config.yaml
encoder_arch: "vit"
model: "masked image model"
dataset: "capsule endoscopy frames (Kvasir-Capsule)"
train_examples: 42238
image_size: 40
crop_scale_min: 1
horizontal_flip: true
translate: 0.06
method: "mae"
mask_ratio: 0.6
loss: "mse"
encoder_norm: "rmsnorm"
encoder_norm_position: "pre"
encoder_activation: "gelu"
encoder_mlp_ratio: 3
encoder_head_dim: 16
encoder_fused_qkv: false
encoder_bias: "none"
encoder_qk_norm: true
encoder_layer_scale_init: 1.0
encoder_parallel_block: false
encoder_dropout: 0.1
encoder_inner_norm: false
encoder_patch_size: [4, 4]
encoder_layers: 8
encoder_width: 192
encoder_positions: "learned"
decoder_width: 256
norm_pix_loss: false
decoder_layers: 4
init: "orthogonal"
residual_init: "none"
optimizer: "muon"
muon_scale: "match_rms_adamw"
learning_rate: 0.0026
momentum: 0.9
nesterov: true
orthogonalizer: "polar_express"
adamw_lr_other_params: 0.0024
adaptive_grad_clip: 0.1
max_steps: 21600
batch_size: 128
epochs: 65.5
lr_schedule: "cosine"
final_lr_fraction: 0.1
warmup_steps: 1080
weight_decay: 0.09
adamw_weight_decay_other_params: 0
Rows from block 0 of the decoder, named by matrix and row number. Rows with one number belong to one attention dimension. Each number is 128 + 24 x the weight over its row's rms, rounded and kept within 0 to 255. All counts start at 0. Numbers have three digits each. After the name is the row's rms in percent of the matrix's.
# q: attention query (decoder.0.attn.q.weight, 256x256), inputs 128-255
# k: attention key (decoder.0.attn.k.weight, 256x256), inputs 128-255
q.98 076:186190170186123169101126121114140153158158120171125104156136136115135135131125141151150138112157122092133110141101114145161109145140154125127120103178139136132120109128148146149150152147115161093064159130162141149123122141125132117092125134101117132104148109130115136110157081114126120167111132105141128126136094134113139114105179140110093148168150079133126106100106128158177154093100
k.98 080:144171163124149111122088143130133138120137124109158154125154139134099129101132121118083138097136138135152117126110171147135154162132132113098133122112080123114130119115109105102123114097105085123122150158109178152121107062108097099104115101129194146144070102133125130184162127142136125129121146137071110132099124102089141114120111130141087071130094127133163158082076128100166126175083
q.99 089:141063133102133120168137142172167130099123123097122117143109112113087090116146118171115115130129143171128156103150138107137137067151119138160125151127165174101099153113133160164111168148127129146122106072109139152108118133127128133154123116140134170095111167110198102145104134093159105128149151134140111111137138172131122099134126149136134136144128165119119111141124130118089153127175
k.99 082:128088064157143112151153130137144124150131114111131105117121146154127148118121124157147123149117166138131131094105124113143154158123133124129134149124076117112117135135130144121088111123118143119133112117167134109162191160157138155154176147150127141146106109102139116155066122079111142160121153133081129098114149117121099127145171101141159152100112168158113115133143131122137128117091
q.100 090:131107119132133137141090141120146132146132150147108150161125113115122118161146111162100159161154134106128140132160144130141149146115173133127143126134140110140136180112126172150183123146158122099058086114146140119143131154138141161115136120163123166127142143158116167101155133129110129111117117114136074115117132138148134117134180127153074130102145118140130121124125125161113141076111
k.100 087:133137147140116123139149134150121147134137115155138135100099130143087093139119118117105084123132120131102150132156175118112157115147101125153091149137110132129149104136150111087149147128142090121053135158124152110193124127140136107156187112114084099131122104144113129123146047133092108137124158113119113151133137127126124169108105167086158142137133128118124139113109152115132157155096
q.101 091:189152148123132112117123129176131168159107091133138147093095115124084130145153130104102140105135152141178124162137093127137131113180121099132135137155127143127142140120113075128110158148127143046067084114128123139093122146142102125101147163122112153094171122149114108167094158091163118148143147106109100114127062117130123168138123119160122174114085172136130122139104103136142165167120
k.101 093:178148183129142130135118083131118118125113155140155135143180133147122100169068135137076140105171076121148075143162149150131129157114129118151112104085123141124155165135139113118091114098148125071109096159126117095142122107119100151140124100101164098145107128163175141081111154154144125075143114121093166113116128157096125107070098131128103121151140125110121156103113135114124129127130
q.102 092:059082122159178162156199114140114106130109141107103112096181161142162113117121145099068128124123109104105112112169143144080135135126109133097083134142153118123097115140095127142099093145172130141078097081092125136140154137171113123159115114177136135151132140180148113160142095131118138108118196158150196104145126127140133137121100133138164148124126120106143173130109108155110154154123
k.102 090:089093092152180168146138086109104104121121062117123084152110094113127117081104137137135163146138143117130140153116148130151168155140123116127126154127101139116143128135129129121107105165110089095138083117106148171137153148171170152166135149148133148147123117132115082151127112117094134168149145156093107155109098148116143151152160162122130090103128133151143087121159090097118119140097
q.103 084:073120131196138110110177090137117129136135112171116115101115157157137168122105125132113145138138117152105101178107133130103141124158123108145145156146126138101147137128108076103075104144175141173105105111140141136157141109109143144100175096093135152116136091120127127136143145175140140108116151125109158136144122165134174138090119119088165147146086135142150109179154127127169130148099
k.103 083:155130118107149161160105124146088137089121116147100120151131117168131112170154141139127100145116162099116107131130125109143131139151155093136105131118150088089162150162125089141095133101116134123103059117119165122141135167161166150184135154133134094151108129147166100098110154130120122157142081139104144142134150125139096104126112113177106102111162115115105108146100092130133156129151
q.104 094:186140093070068064091118136170112130152190156115147169121124118121135152124116119106075122116144160140142146134132114145108137151131101118105145133134123110114145136116130095124112117113126087132168145099113086078084078087056072087104133096145126134140137148142156161146130138119113094104111125088149131095095092147146104113114098136164149144133140107110124129149134155074114111146090
k.104 096:149099081090068106131098128143099157138110155159147178141164143124124141164131128120150123123138103120098105126123132102151105135101137096153161116130116134155118101139129126144160156138138117121164140093079040095066065077090109136111077107124144132102108144109133136102106125131151142111153114141161103157139095118106123146182161084141110159124149134140152144143127130121120114129146
q.105 089:179126158118117100094098116119127123137143152098117121157138104150146120130112089157093135093156106079116125095142140135121168125146103124161105131097124129120160166178120135134154102118143133123163167158141169122148130131116165103084136087115134109157121102121119111124131121127156150086121131142114109112126108119111110096124126153179166130119104166136153118116109092145079132085143
k.105 094:166132118108109093135096152142135146110111166123187123099129115098103098093130109096097106129135134158136113179104102105165119126077127166140155192133196143111132104120119156165095125155109127147162191111117135144089139106139128093146084145108105136155169138077102096135143089139113128131149129113130092115059134109164134159136127138107143161154123146135138161115128145111131109071134
q.106 098:070111103135045129104121130123114152139131126191184130123132155145147090146115168169151156175149086131124170147132131124130153120178144132153133131168118141100156157129156160143096090113161117117171132137099129094093119144103121126152112106115127167129141122115140097103110172092118126159109147155093153112153131127138143159128112105134137135144136149134063146100135107140142115110131
k.106 089:144163140110095134114089153108142163151159120118139172141107137178161120110102131137174145117118157183163124111149090114127123157144149105117150144105141134114090112159082154129109132152127125174115173142130125132103102087110134123119111114127151156105145108159095116148152111123158152173112100110115142128123147176116144145187173120147204171156151098142168166132131110156134124149146
q.107 101:134085075072078115119175149137159138162138180137139158138163140124156102097111142120116133150155103110105142129112138134139126130117132160119136152097118119129115139113101139151132152118160139156141126134064030106057103076094120052127103089108149119096114117141110138157103143162141147097096143119159133080112112120121114147134127142118124129124118122079112117163156096148110105151096
k.107 101:092095087117095096101116147151156180159148122178189120147105176184118114103115137107145136137130162140176113164091124145115153149095114135111151122118069147127128125108158138115142139113092106123097089079091072051095076098113086128134089110129105105131105156130130144110113116084100131146151140145094157109126107118150123106118137156101103109138133140105144147121121115112142139097135
q.108 088:119074035128153143132124125113088167158170130116156093121102138143130159139131141108104126104159117133156063155105104148138142150119137100165137109117069119150102178134147108142162170089107165151100102058088071129110062113087091167108121133160165114148141142132094161146167116135143120153144171079129108148134116163133124120142145139116128146094153126145105103162135157164112142148101
k.108 096:107092108121128187152188140151173160116124123163151145167109114125138104126114176110166163167095136152097157127158158123142123156103132081106097114122069117102135110080139142139140130140116147117115115107102100091155095106123103128180128137143144096103077172089129154113126109116148124148159182149118120103153155102119140109111109139116136111128144143162105150132155115118163131171100
q.109 105:064109119191087179173116116146141162141148142143120131108134181158173085138095123135119124132126115141103103135130105156149116116171102146126119147147137131132132135114101142115103126138142121108109092141101096087093126103118065156157093121125120174135119121142129139160155152086106123133151158147120163141172148111098163137204156143161137129138110129121139176095142109161165098196141
k.109 099:100131153148100123127104117134131153121145111142125123081077104124110150134123117119127150093151104160132153159136150142163156089182124076136104132128131114141157112106120186110149139143101151102090158118156111115093110112098138105118072151141134140127141128154110098171131137143142109137138152139108110162123105157169099118085159145167141118095141139160134189134177133136159108144142
q.110 077:216145157162110121090122138159107087130165086143126088142102134102121095111120153171164121111102128106118188098146160103141139119133129160110110126173153116125113109143134177108127109111100073111138136113162146108095130103135121123111139132143090131108141128117123104122120123096095163142124081123138138128113130147115160069094141114122140078163133115131108085117142152124142136103108
k.110 089:159164104127120099135093151135078087160131131117145155112142154137132124108120120135130135160184139113107138152131078095113116121135150136145155097130137118112089155149062118119165098146123093114163126161117145114118122098109128157084102118136141141080122129102162093144156102104126136089092084110134120117127109095078138123157180117154107127148114113114109114102120180117086163132131
q.111 088:148079085044116091123172136128127122116152127143119132095155127109167130120141153106114116117137148113127144112147128172121120093112162107141097101119136137121114109129106139142142163107115115159138143141125116105101127082114083146096123108153134132137154136164113112130093158147148142131133129124145115160094136142145127098107131135122114175097096130139119112127130123124153097146128
k.111 096:132089084108118106156126123121131124112141108125152138183112164128113143117122103134109156184110114139126133107090124135126095116113086126123090115131098119097106107057124123130178163130095126144127137096085093108135107099101092113144069131147127098083091110144139134155137122180086110160144103118123137104151167124123117135145084135126140101132180118146139137133127115159108109104148
q.112 100:163074121143147145164184185173141120139083130143115110114143137138148117087130064138126100119182137103134101111128121116131162141107122129172096133129113097085147115126163140116075099120141103166110084090088108110155117121170143127098166104157145122114145123104156111148193118132112140112109134110156154130124132119100155139111128115130133134142133128108138130144145135149107123127139
k.112 089:117116093135133131149175152114147122144139120140151113119097134100140098128104158085113136126140112125166139132130094162119097106160152129111146135101152129149094125100160155146147143129132135179135109080070091110086132160125127149152110155133116160142118149112112149099097165114148111107108113120116122137126130140146117170116155122112121129113114073152138128120116126117134137104125
q.113 100:021024000075099105104125103126091125091115085090121105115098100095099147120112142140121124123147119138115152122118119138126128115106136122130130120119110115121125123129125121099126089122173112185171143103134146132153134162140161131153146131137120157172112105124119141124116122142130148135147118137149124142151134154141109105150123170123148115147121146120143121152136143142109147126126
k.113 094:058027058017085099127136117120100124119124106113116090114119125131143146120135108123112125123125140107132110128127111108108124129139131156117122126124143116133127134158139125116099105148119118255215200127131154128138122153119146165134142115144123144124137111137149123117152122136132107124135121149136124144122141114152115098139121119137113139125138123113130137125119139128151145133108
q.114 094:034159205198130169136107094139143140165163160139131128150169134139116131121131169113112122109104116137138127135148131142129109113104123140131158107099153144115179123135084110150112137098155129070027075129145136161126124145108137083132097132096138122090079122135124131137115111120139121143157124086123135163108136122110133095118133131133139126160157119143179120150138136174068125131122
k.114 078:000080192195185142108138138137115125160125147128136139123124122114121155142114130139128136166132165117144119115127121115124146138159135111129117124123146108133130139137149165106147135133120127037000059066122166133165130128134121132117099129141126155137133131143124140115133131115116137125105130123123130109134132139132134149108125111148114158114120134123112121113118127100165154124132
q.115 103:053070087120119120143093131125154089123109085143110149118104126116103119107162122152133139095118158110148103098130108117138157087150108114137114121131143146114146133118132078125102122092164082082124092118108123102082097108110128126092138124158133164157125148112126135138111117162123139148126142112122135108109090111102086114121121116138126145123107133162098131144140124115144110133144
k.115 101:039060076097094094125143126135130133148145140133151119108164118153148112158121139125148084130120120129110143153120118127133145141129110136135137120139167137123122152127128136127115141129128114137086102105100099113106115086095127130125126123085143124117113135136131114124134113120143125134130125137141104149128117123129144151101138140104125106153134123139150105133123115136147142103082
q.116 109:130116131118131210169168161160102155116134113088138131162158124127104121096097119115085123139122118125140141120116117127130144126126107114138117134138147151118130119140124136158141147125122109149124090083069089127126158121134113125120108158140104122118134140122095115124116111111125117145158121127113125137140121155134125121131106128113114095115117141142138129170137126115114095100132
k.116 122:134067093108163144176157143136131114131118109130135128150112125119123130127130137127140136120134142131150127122142138156140135132123137129136107114130126081137139128111121153134130139127132141127133135083100069108167129133150153132159116117146136127126130112130119126110118133108126125119130138113127122115143137116123127136130137159149123139108101137132108141091100107131124112136140
q.117 119:176133108154166197166184167165114162125127142099139133122157136135126125127132128144121121101142116097118135135138126141108135120123152132119129139130112123122143124118106131141110123103126126157131095073090073097120141119166133141151140130119098161127108106133133134158133128102108127152137120123121113120143155117129153136138159134126111116098121123127127108125133108132122101109129
k.117 131:149124119124163181186165157147166149155122157134123114109124126127122152133119119114123129139138123140119127118139135103124112126112109146125138121112139140138133165117161123133127148134123148134129071063046086134111121137137121125123135137140142122126110136126145123132138122133129128111113129130132099128138135128122112126098111100139120122157131130122139128128151147103132149116099
q.118 132:093130148127124164119136139146099156122143138146131131118127144191158125151104107152141145139118089105146154123166139086122124128112120167138112136117144094126138115143147150105132166091122146151108076163123141141124102105140108174130125125123123127129159128120116100137104142156083124133077127122073134099100150112159162139120090113154133120146145134103166134124161129133117116130102
k.118 091:130108088116140149138134113138184116137130167100153111159150117111097110107112101141146090152140151139090113109108122113159117113118118146129129112113124146120113100098128124155128129143093133134136110108093127147107156150152141122186107142138145098125126153105145169096163126138127125164162131132158139135155164137133127139131167115131156135154171182113167136141140127175084090121157
q.119 111:189146115116149141137143151149139152183172156142145139135156147144135099130134147111147124121126120130132149134148137124133110129127126145126116131141138119115116096128116161100165125133135158139123160073072070068123114105132122149139116119100124117104132123112107118115142141102133112117131102151110160121147137130131162086135125134134137125147111121092136126101120140160119163126168
k.119 121:161135099108112143127143164148155142157146120145112137133125133125117128113132141151138150133127126125135130134117140127127128155136127130129116137127117099124113133096124150129146141114128120100146125127087073049093090104089098089133105124130105125123123091100141135128132116140142156142129122112119101136106135127092114137131104110135137134125119158137118116101129114135139109138135
q.120 133:208098085080165151117125127070153120124111134149105109118137089123100115142132111136108118135167117142139095141125152075115130131159115129115148172121117082106131149122155126124107071135166175186160136135124147141098123089126139134129097101107140135121160105169159137141124122120121103121110103118140125104151148097142105141150133103116114125135141151129166114146116141114130132107094
k.120 096:212137084101079107156130149140121118134150128126111107151091106092133133104101115097133103141122142098130114119133097121115103099122115149143097138114140165120112135128152154128142161142106164180215180121113110108130171125158137144181126131144144136136137155107127131113151131147110113108142109143122136132155109109114148145133130169104121132110136118125111138118146108147089138136124
q.121 103:173147163130031067072038066130088138146110117144142116124168138139135113131152113135138130114126149107128103118129140123120114129110157133142112138124110140090130123134080101147080137120125115152178194196201163127100091118142145096122128125128128139148137144104126125138107122107129149161132144114135142122102125137114161122148154092120140138150159153137109152119152123121096119144107
k.121 098:232203151102080064072077107095110094109153144122122163138114128152129106135130156149152113161108113132120129123109110140144117121124163140129137132123137138153113153114143158134163141096112121109182207238210165149154134112099115131114112123128090128138129119135130131118106113114117113130148124118109116121126126136157102135157165156147146135121129142131104138129124148131161126143137
q.122 133:123152170111120096092115144158138135155112099171117174145111129118107115136156109149176105129146134142115141146137107128143158116150101131106095114141122080121150089088153128117148088118147119038110110194154141138165139102139115071085103128159134148149179125133133116124104124149138132105140140096148125140105136116135131149134156122111163145122088087163178137121137092120097146117140
k.122 089:130173177178119142111155105113137129115129135128146126090179140145130107102105128127148155132139116141145139109100126135124093121147147145118132129152154134114096128130142138129135123148163130053073093127158164109092087116093083120151065101106082135104136093125135132142133101105132149103137093122098137130117096123100124131103098097160109141125118129122086126111114127130152118116142
q.123 129:148126140157138134161172145166158138167152129164133122166129140103162149118137126135131089177141135167100132152108126114138152132127125165119093115147103108110131120122161117138134114181099134125091054039088125093107109107130122090128112129160148120095102123095124126105115121123155130109110112083113094139163083094111131150125148122130112156136092128116146159102097106154088125100101
k.123 101:135104140090157162138148159171135158145120155150104136096102145145123094144121149122125138140111115107132140120173098129109121113105133151128144112149104112121145127161172094111109144113133135134090068038069054092103125128108118122117078141101145129129141198123157125145105145121135111150134127102144144114130140167135157109135096121107131105144142114122141134143148169147108135125127
q.124 105:085050061068080064108108127141124116150145136156130127114129156139141142124128107107138119123122109130112133118146129104152118127114119149161135119128112142129128130114161138091149133138102136154144144117111114116129101126106131119110150121111152121149133138078117119114146138141142128102146142100128125130122121102142116120130101144129152128141124135121119120110130114157111156139145
k.124 112:099081044089066104100110127132149121117126112144145163129153118129140099123114142129122148110132147115140131134127117147121129137135133102139136147133139119131111106148102131132132100125134129180199154140110112100052104112115128097129120130105139116138133121138102140137098144119146124115150132123113131121101127126140130123144110109129113121114142136127119118132122128102123107110133
q.125 125:124132128063062109101130116077098114078111114085105121096106106120140146086118117128069096120127140123103109122134125154152134121160121135147146101102134163137143120163141111142102107106114107173209160204194183163157195189125127129118198132115171126116147082119132122152122143129144153142133138118142149143118157103137084120104115120121127124140132122125144140118141155123123115111139
k.125 095:156167147109126110066087081104094079094091079105141138125138112099103143131145100129108147101135155123127114113151119141122135123139161113138127129103122122106141106142149119117113124150143135183209206169193216189146149144161139163146115139124134134138115107132141128121121127137102149120133139135135140115146116131113142127122129100136092133113099111118120101095127141108147139110156
q.126 154:167078083116135179152137146121119120115103107149117103121136151148142116092129123114157112124111132130136100129112112118107083138123117109138130139097138136109146129142109119146120142122120137181167082078073097110088141175173172135160133174113141126097147130115114136142105131102127129152113144110107150109130141084108138146131124115142122158147143129135139157104110082105129101129110
k.126 112:172089059111162145142176168158115123119133106110120138092107113122127140149136116143146123125101115137137155131117160140103154109159150128122099117161098106148126156119123116142139126109138144190172134072081086068162124134129103112162140126092101123121109100141134118119111081106102137108127133122093121141108084138121122123094112132128125107078075114126076113096131142126138122119159
q.127 122:145148094070050102088112124162166170158167183140153165194168136156158138134154125152147116130113120114118128153102135136145146111129120136126130148143130135148141123129110126148132109114118119110138145123079047033024031042058095084108095115126111126097107148108142132114129135107124107144138155125132142137140151140132151112139139113117129127102123122128144113147130123131115116123127
k.127 146:131136090049013040069093115152133174162149180176151157133157149162127159116123160128128129138127123129127132125141145123126103155102111141138134140118133124118111131117127137118141134139113130105143163148106057032029049025063053082083096100109117132127133137109134137142142125157130137130141122143123112127149126157117115154116124130129142119152133139102154148121132141128123145114113
q.128 101:095125139126140145160169135118131112118140164158161067168148093150140113130105151130103132141133097157160148135104131114136155145162148165112101127102179108105138113106131150101093123130119137134140073107081088113140147105134159129155100122132141167114105162120112093131102125161111117111126151085102101099121135088098134122148129106118150135139131126101134129138101126117161128122109
k.128 106:126108138097107115153142132138068133118131147099109143093142113107124157139120091123108117102190101120106122114118147105128114132117113132125148110138150092124115116114132131126124111113141128107105148114150124124131153115105108144117128125117107132130163139112131055145141113169121096136112131122151142182123140151115104105148106101149166103172130079107160178096126129139177136142121
q.129 104:214108175118128159155149147140140115102114136163096102134156133111137151147175144135102130092132118133107110133104133125118125107129123101141141091106157137117119102113111119124114112108104121123093124135130132148108143146117137123120199131069130123102124136135141144115105198119121091138170104157157095136110132115162104095117111142130064110089147102103147103156192130129120106141073
k.129 098:127148109090113171138112103124154137131160138137157119127114145120136104138161120104136122137149129124134135122127156108163123090129102080153149081120134131147137141108132127144154116086135154150154151120104085154119131077141134104146153134115116125079142122126139157101118163099149145171172111102150093157132140136090163145161127145145119129138092140158136141144115144128120102144155
q.130 099:064099142199113111151101148167092121087129105135162131145086119103134112128113105138101154136090162148124095117080144140114133163131111094122147135132112140108125135142105139125101112150113093116084120138181147152124137107148155104052163110166126120107096138134118110098140138112143102119135129138126112118136114102137110116129129111109107149052110110094124157149137126109135123106177
k.130 091:131086091078130149123119123115145167152068153129154137141133139098130117104146129167145085148144087161144162143155145109147144166078142170103150144133089127161103123155105114192107096125210113088115127159103140119141137114143117134103118138104086138090083137142125144178103122122150148126161112131127128157103131129154092149131119082098130152141110124149113145122162133132067096116145
q.131 100:145184150107131095138104059084111107100144147128159067149171117115109135099104108161127188133135139131123154118169114127136140117128114122127153132112157127091121109125110138112088091119141172131149184196137150113123098123133151131139166151123130130110146146121113133164106140125125102157142150124123167114101134106093166114134121117143125126151157151104165124133099146137103131125133
k.131 098:127124159125079175116130158202163116134146131141116121095109167100151116110109133133179163159139182124144133154122065140135108104110136098105118102119121121095137091122117136162118126146097179114140129136126127131126126100124123116182169128167148119095163143125143117162102196098128129124148114141150138136124119113125150144123122153149107190154175126154132109136149153137131151122149
q.132 097:177143109148117151141162191163139094115091145141108123145132147130145119100112127124147187104095127089103154146163140148107148130102067119113173128086156161136119116174145151120155088122113134107144114144118124121115180093154115159142159170084118138125109132134147135152119170080125096126120101117130139078143113089101122125183112102113125140104154105121111121128179107127119121102119
k.132 089:111119137100088154149117135132159145100133106150136139112098134135122104154164134102127109138138111083083121114104148098144128119082131081148188114136171127154149112111125112113164159110128145140118149148119124183085087104140153133147105145118129142120102132117155168112125157124153149127149156098163102163120125146144133128137097114113117124142130108143153150124142159126134100143123
q.133 099:128156110146117120148135125131131101167151111105086110148165141153075113146135148087131150172144117143154118113111129153101156111100093130089149140153112111143131177155128124118118109169148180148119081123120137122134137135128086158098103123184151109123149135175133101161142143127150111132111128141104144114148150175145146136135155144083140149121132112135126126102150119110140152165151
k.133 120:114140161107132123092113125157077149176092155138149136122152101135102130195135139128117149140114113102119099129144117132153073129149133096121100090147166150144121165104148117121117154114119135132126123134109122115138111121142116177138128123176098175155140115132151155150104130140144109132150131108150111147128159133142148130152108130158115096121086143126134115148098124158143081146159
q.134 090:153217092094139118143145145113121131089113138148107119145103100138184121103086121163128146105150133122120164141125112066179121127112113127119133101135098151134137102147146111123118113135139127159104100125090116109124112099125174132150124145145143159107127120093150128136131162145133148130165123102123164141120121116131122118180140101135128150112169136132121129158156098164095132177140
k.134 121:127096164097140113116145167162105111142103118150131161147121100105113112152134147116141157128116132092123077150127110152123126153137128104133123114140134125125146137132183132140157097128092149125117134128139155132122126153173109115112117144110141105143120126078148112111118142060109131075129146116116162151122149100106123098102110089115078103118146142112127072141143122094178115119099
q.135 092:195116118133114134159189179134111174169104133127125141092104153145126137127082150095126110088126144133149132120127105111119152105144144160136136103122130136130160151106116133106170130143089131150112033074081059140126169141163095158126129123099129112104135130121154097161109134109134144105101119094135108097133106104114149134126142124137156148136153139131140116110143110117151135118093
k.135 099:129115114114128104154126124097117147123131128148155153131114094094122149136142095134092106113186102139107138121142147104124125115132127143158132111139147101150110123107123100059159145073119104119107159139150129148117128114098133156152116158087122158148115105130126151111178120175112139131118167111125096124121123131149144094105135161100113091167099144130102157099119165121081118166146
q.136 104:108135162147162144200176151135109125141130105114122117100143110114149104130141140173145111124135155157076143105042118122131125138107136159109144163145104138154139142138089101115098148128114080146075078078074120129140120152127117150117145120150121175139079154091133116110154152144111121134150112109135125149102179162136130128155135129098123105127126079123110105120116161148132129143162
k.136 094:114103097119135114074101157109139133134098190114149151140152122097142157129154122103075137103132113142117082119135119139132131170108070147134196146129126131144122163171094128115152095126143138092167140137116093111109166137153089120108122111079159100136116091129136119150125147117135141075144120115138129149136140127131129102132105113136101077162088137083140118147110141120127090088107
q.137 107:097124117186131114182159161103133150111120089167150152144126171189155113101124127118136124127114126107173169155144125151116144155108158125105131151146107114137092100133147115119134124125137087109116128145172148090104135188122165130138106105133129153159074094089130096107130158107086124122153156136045098131164132111126114128165137163158081113134115130097117127105109113174184177120126
k.137 106:150111128126105107119125154100136131141135116138097122163128112127113153159140127144152128072140128151143121114099177140127154144113162108145200104132132135103145128090115119150129135133121125125142131091108070152141123165142157082095161094100137107125140165134151101109134155140131131098103104098085123139137135129117131151139113100128094129168172124100123090065106075129139127128099
q.138 073:094102125143106125171171117132130136143113073111132113068125165114109133129137122124140115186135122115111112125095131143139128094121132144138125165116123124134133125127110095110106152117162113059143110164112140138123089160127149132132133119157146152153167122115131113150129103151137133145121129120155105117118126121141171144101140132108135119111116116157132137127114130126181103151119
k.138 071:144127087132112134156147141119124094138138190094151174129084129103194153096109129126127113154082102158123092096127108139112133125097089150105143176131094132149162163158071174134122111098089125132134112148100128096123176141109106163103129122095154105135109128182104111121131161132092104075101091162099088123163123135125115129126110153133111143124150123088115113117098120175099115133130
q.139 087:145123112099151175177178158117139155153117131128123149141163107113133137145133143136112138124125146181090125103104109111154152118140116158119139134114130134136116133133095121155107156124119143102124120074088147111135115143149186158144123108132137181189135178090156124150138098143121117126141124131119137137135146191100122145168140164104129118163151138142113136181115100113119114138152
k.139 088:133119112153112088129124108121100149124082167161149119123146146119121158114151111135114150113140085116119103121114097140122132133141102133131153153157167124113126121128097104074153129138163128148174118122149107136138122136119096091098155146134161103103139151077118074142163125111122151139154127149147173099149103129091165084142132086129134107157121118128161143139145162152107150086098
q.140 113:028127102110127136118103153180124134135143100107121151115035092124104144125128093149119150153142150112098102099070152091124099110116135101167121118112097132143162130102147118129114146145138104092077107165122091120133100113143145145153139106175140174114098144131112153098143154132143174141119111098144112147112118134117106099098110118119135153095105121112097099107140118130124105151118
k.140 116:103137099155120131131149145140163123125100079093112089169095129125110144124112152136105109180113148101132095130097130123117140111083124139122118148126094146158135117153146127157152116173120145109109149143133184100137153098103119148106082120159123075114103108134152106156147061122106099138123091109104105129112104125152082139075142112084154122103151131150110136160134115101088134141136
q.141 086:131112115137175145134118155105166187167170142143148122143133137136131122125114112129155156124131178148144163140157129100164171161149144143130112137089139129117114128149130171156112116120135151165133117084116141112152090102120162142108059128139094149169134115134111130125087110155148114108103152141108135132152111141100131175146114119132163170164154183169113158122135127107151103109118
k.141 083:114133141140121124083104122093110120143159118130111168172182081121129146122140122156077134100133111134152107133092095135133148107206131180149151123125178148063132094149137137124144116146142119137145149116151143095136138145144138109146139136115132122133177109100123103088110144145124140108112152110154157164111121143124164090131114093125129133155171069115156143122116154114159154097103
q.142 105:075122131119181160149091074130140128157115135140177127151134116127144130140129097084115112140087114101111150133137168154152149117117143124110098136105151124100110130133126097137129138129163156064135109103128171126141110145137185138105109158133137081143099107101074150144112111113176110189139112108150110116142122134138105147084150143145114146156136171103113150137123117113135094138156
k.142 122:112134106140073149100175094104120163149140107133113134104112137103167143103111117112078123155110087162119141129104107102153140162161125203146135126151155123089131110149127157089140152134144111120153111136098119100143175133115096147104120127169106137109151121134097118168144085172153139132110145100154105112125118142093160143140136105140140163154152083098150143166151139170130167125093
q.143 102:155140159069134108129121099076111086167164107161120099172119133148138145124154128148087112114098133140103119098107185116058130135126146108139107105115119132106134134113125108155124144105092117168146150160152143117108117146135112154137108153063084097139125131151128123111129150145147129130109115087087105130130157139131132119073110129127110118121158131110108104104120136121149116089136
k.143 101:110167124171127117149128103115134123121148132150124071144124145169080107069110148140108121145129162137122151130121134124141135116151135144154109147133162124130094119163120120121093122122152140136142126126146133123131120117139112108119136138174119156130165138136087118104105104152161151121099134103149119156085133158171134145167160141188142174145120085167133165129128106128146138159097
q.144 083:126111108121147107116098113120106120113111101111130136106102145140153091111100157124144132131113159143149115096109152115132085096123125124115125126160129115152128127154183161120132124115115132112130147123159151134157105167117130145139087139158127110174118148141102108158175128185130150166156148123146128127140162104129126099174118124140105131121159122108098138136109136148120106170129
k.144 088:128161144108129110125128130130145092102159122140112134109097087114139163173135137189105112178125125114139136170138108102177116112158148116114111132135128132133141164099131127142068083104152076138112140139089167133155098158164146114118107111151125115116088115099128127112131128135134125179135121098160147144150142147098156146121097132126099110114164132114113119107131151141122158163094
q.145 077:147132128100116153163132141098123128110123097120086156103127111165120099157154118134117092152110125107141117091152125100116122116120108170143147140142159153113098091144131087115128123115123158109136089075131137131114133148099163147121100136130136115126120144109139112147141122124132103162138101160130149154168095112139128118106130095177110101091127104108155137148116117096121111124106
k.145 069:155103112128161123136129146158146157152135070142110128118091147098076126166147111105133146093110139099164141110134132132114157121104120138109145127109146132128142091121148143080129129158141121162070143132152106153156093135118113154160187123112132111159154087153082112160147120123126111123132156169142108154164116130146138121123117149098125162131138119112132158104088112175140129130112
q.146 088:047103180101118057086132103104104156097103172096144133145116153099123143128141114138136116136096131099134104115155153134111096101107135139113101103160079112117098126099123119137132125176111116113101134175165154153120132108096149159121131153132146120177109108108142140102145128131157132163144133117108087112127131111128106162100151130138142103139132156129146159094154162116144141119149
k.146 091:101148116162133143140138116151152140189153160168124114083076115149136123142126082108122119156152127148141112125096099108125139075092103137158164119086159135150157131129158140100125141138155136156144126150143141159110136147103103156150126100152131137130108158131130085149130120161106125102108112116150129154102103120105104132114149162086157130121148132119108120130173102103103115117095
q.147 092:176136099117148087120114144109110134107113102118152142108101115114112083120155130130127143118145185140115123156137114160133135074144138135149138132116125114160159143113129152108115167088103126117132122125108141116141142136136147164111121107088121113127121136136126127114111112092127170112145147128124152149124127088105127122167127125132107143146112155155122114126150111105156130130123
k.147 096:120146116116100138141147114126100119133144163125088099127086156148136117115115135108129095110127092139102120136121124142158122101098137116121142108125116110135121126116153117111147148128160133117128117132110141150147084156111124135112143135086117108104115136074123152144142163127128135120152065171130105145127132157132077146123153146128150106098159110054155144156131156141138156128114
q.148 085:124110131134144147110104114120102119129102115169151166132063120109145108105125094165152148151126149128137115131150142153110107169139134153100114124119137105134142110120128132078166104103132113087155182160155124130161084126121094145135135140170127120141110102148133095113089120109135180113154111082127144105122108090161097170140150131119147174107062149165145134139127136110133164120136
k.148 087:121086110156112106131099141132130133126147106135109092139140114109137130124164132090164137104118136150115124104182190124114113160113130090150130156129134096117126129132098135112165150104133146116117149111132167134129149134116118136133119123097135153155168130093083141106099139135142092070137116123093146158123147143140156072175123113125137143083100127125128142127076096116083115131118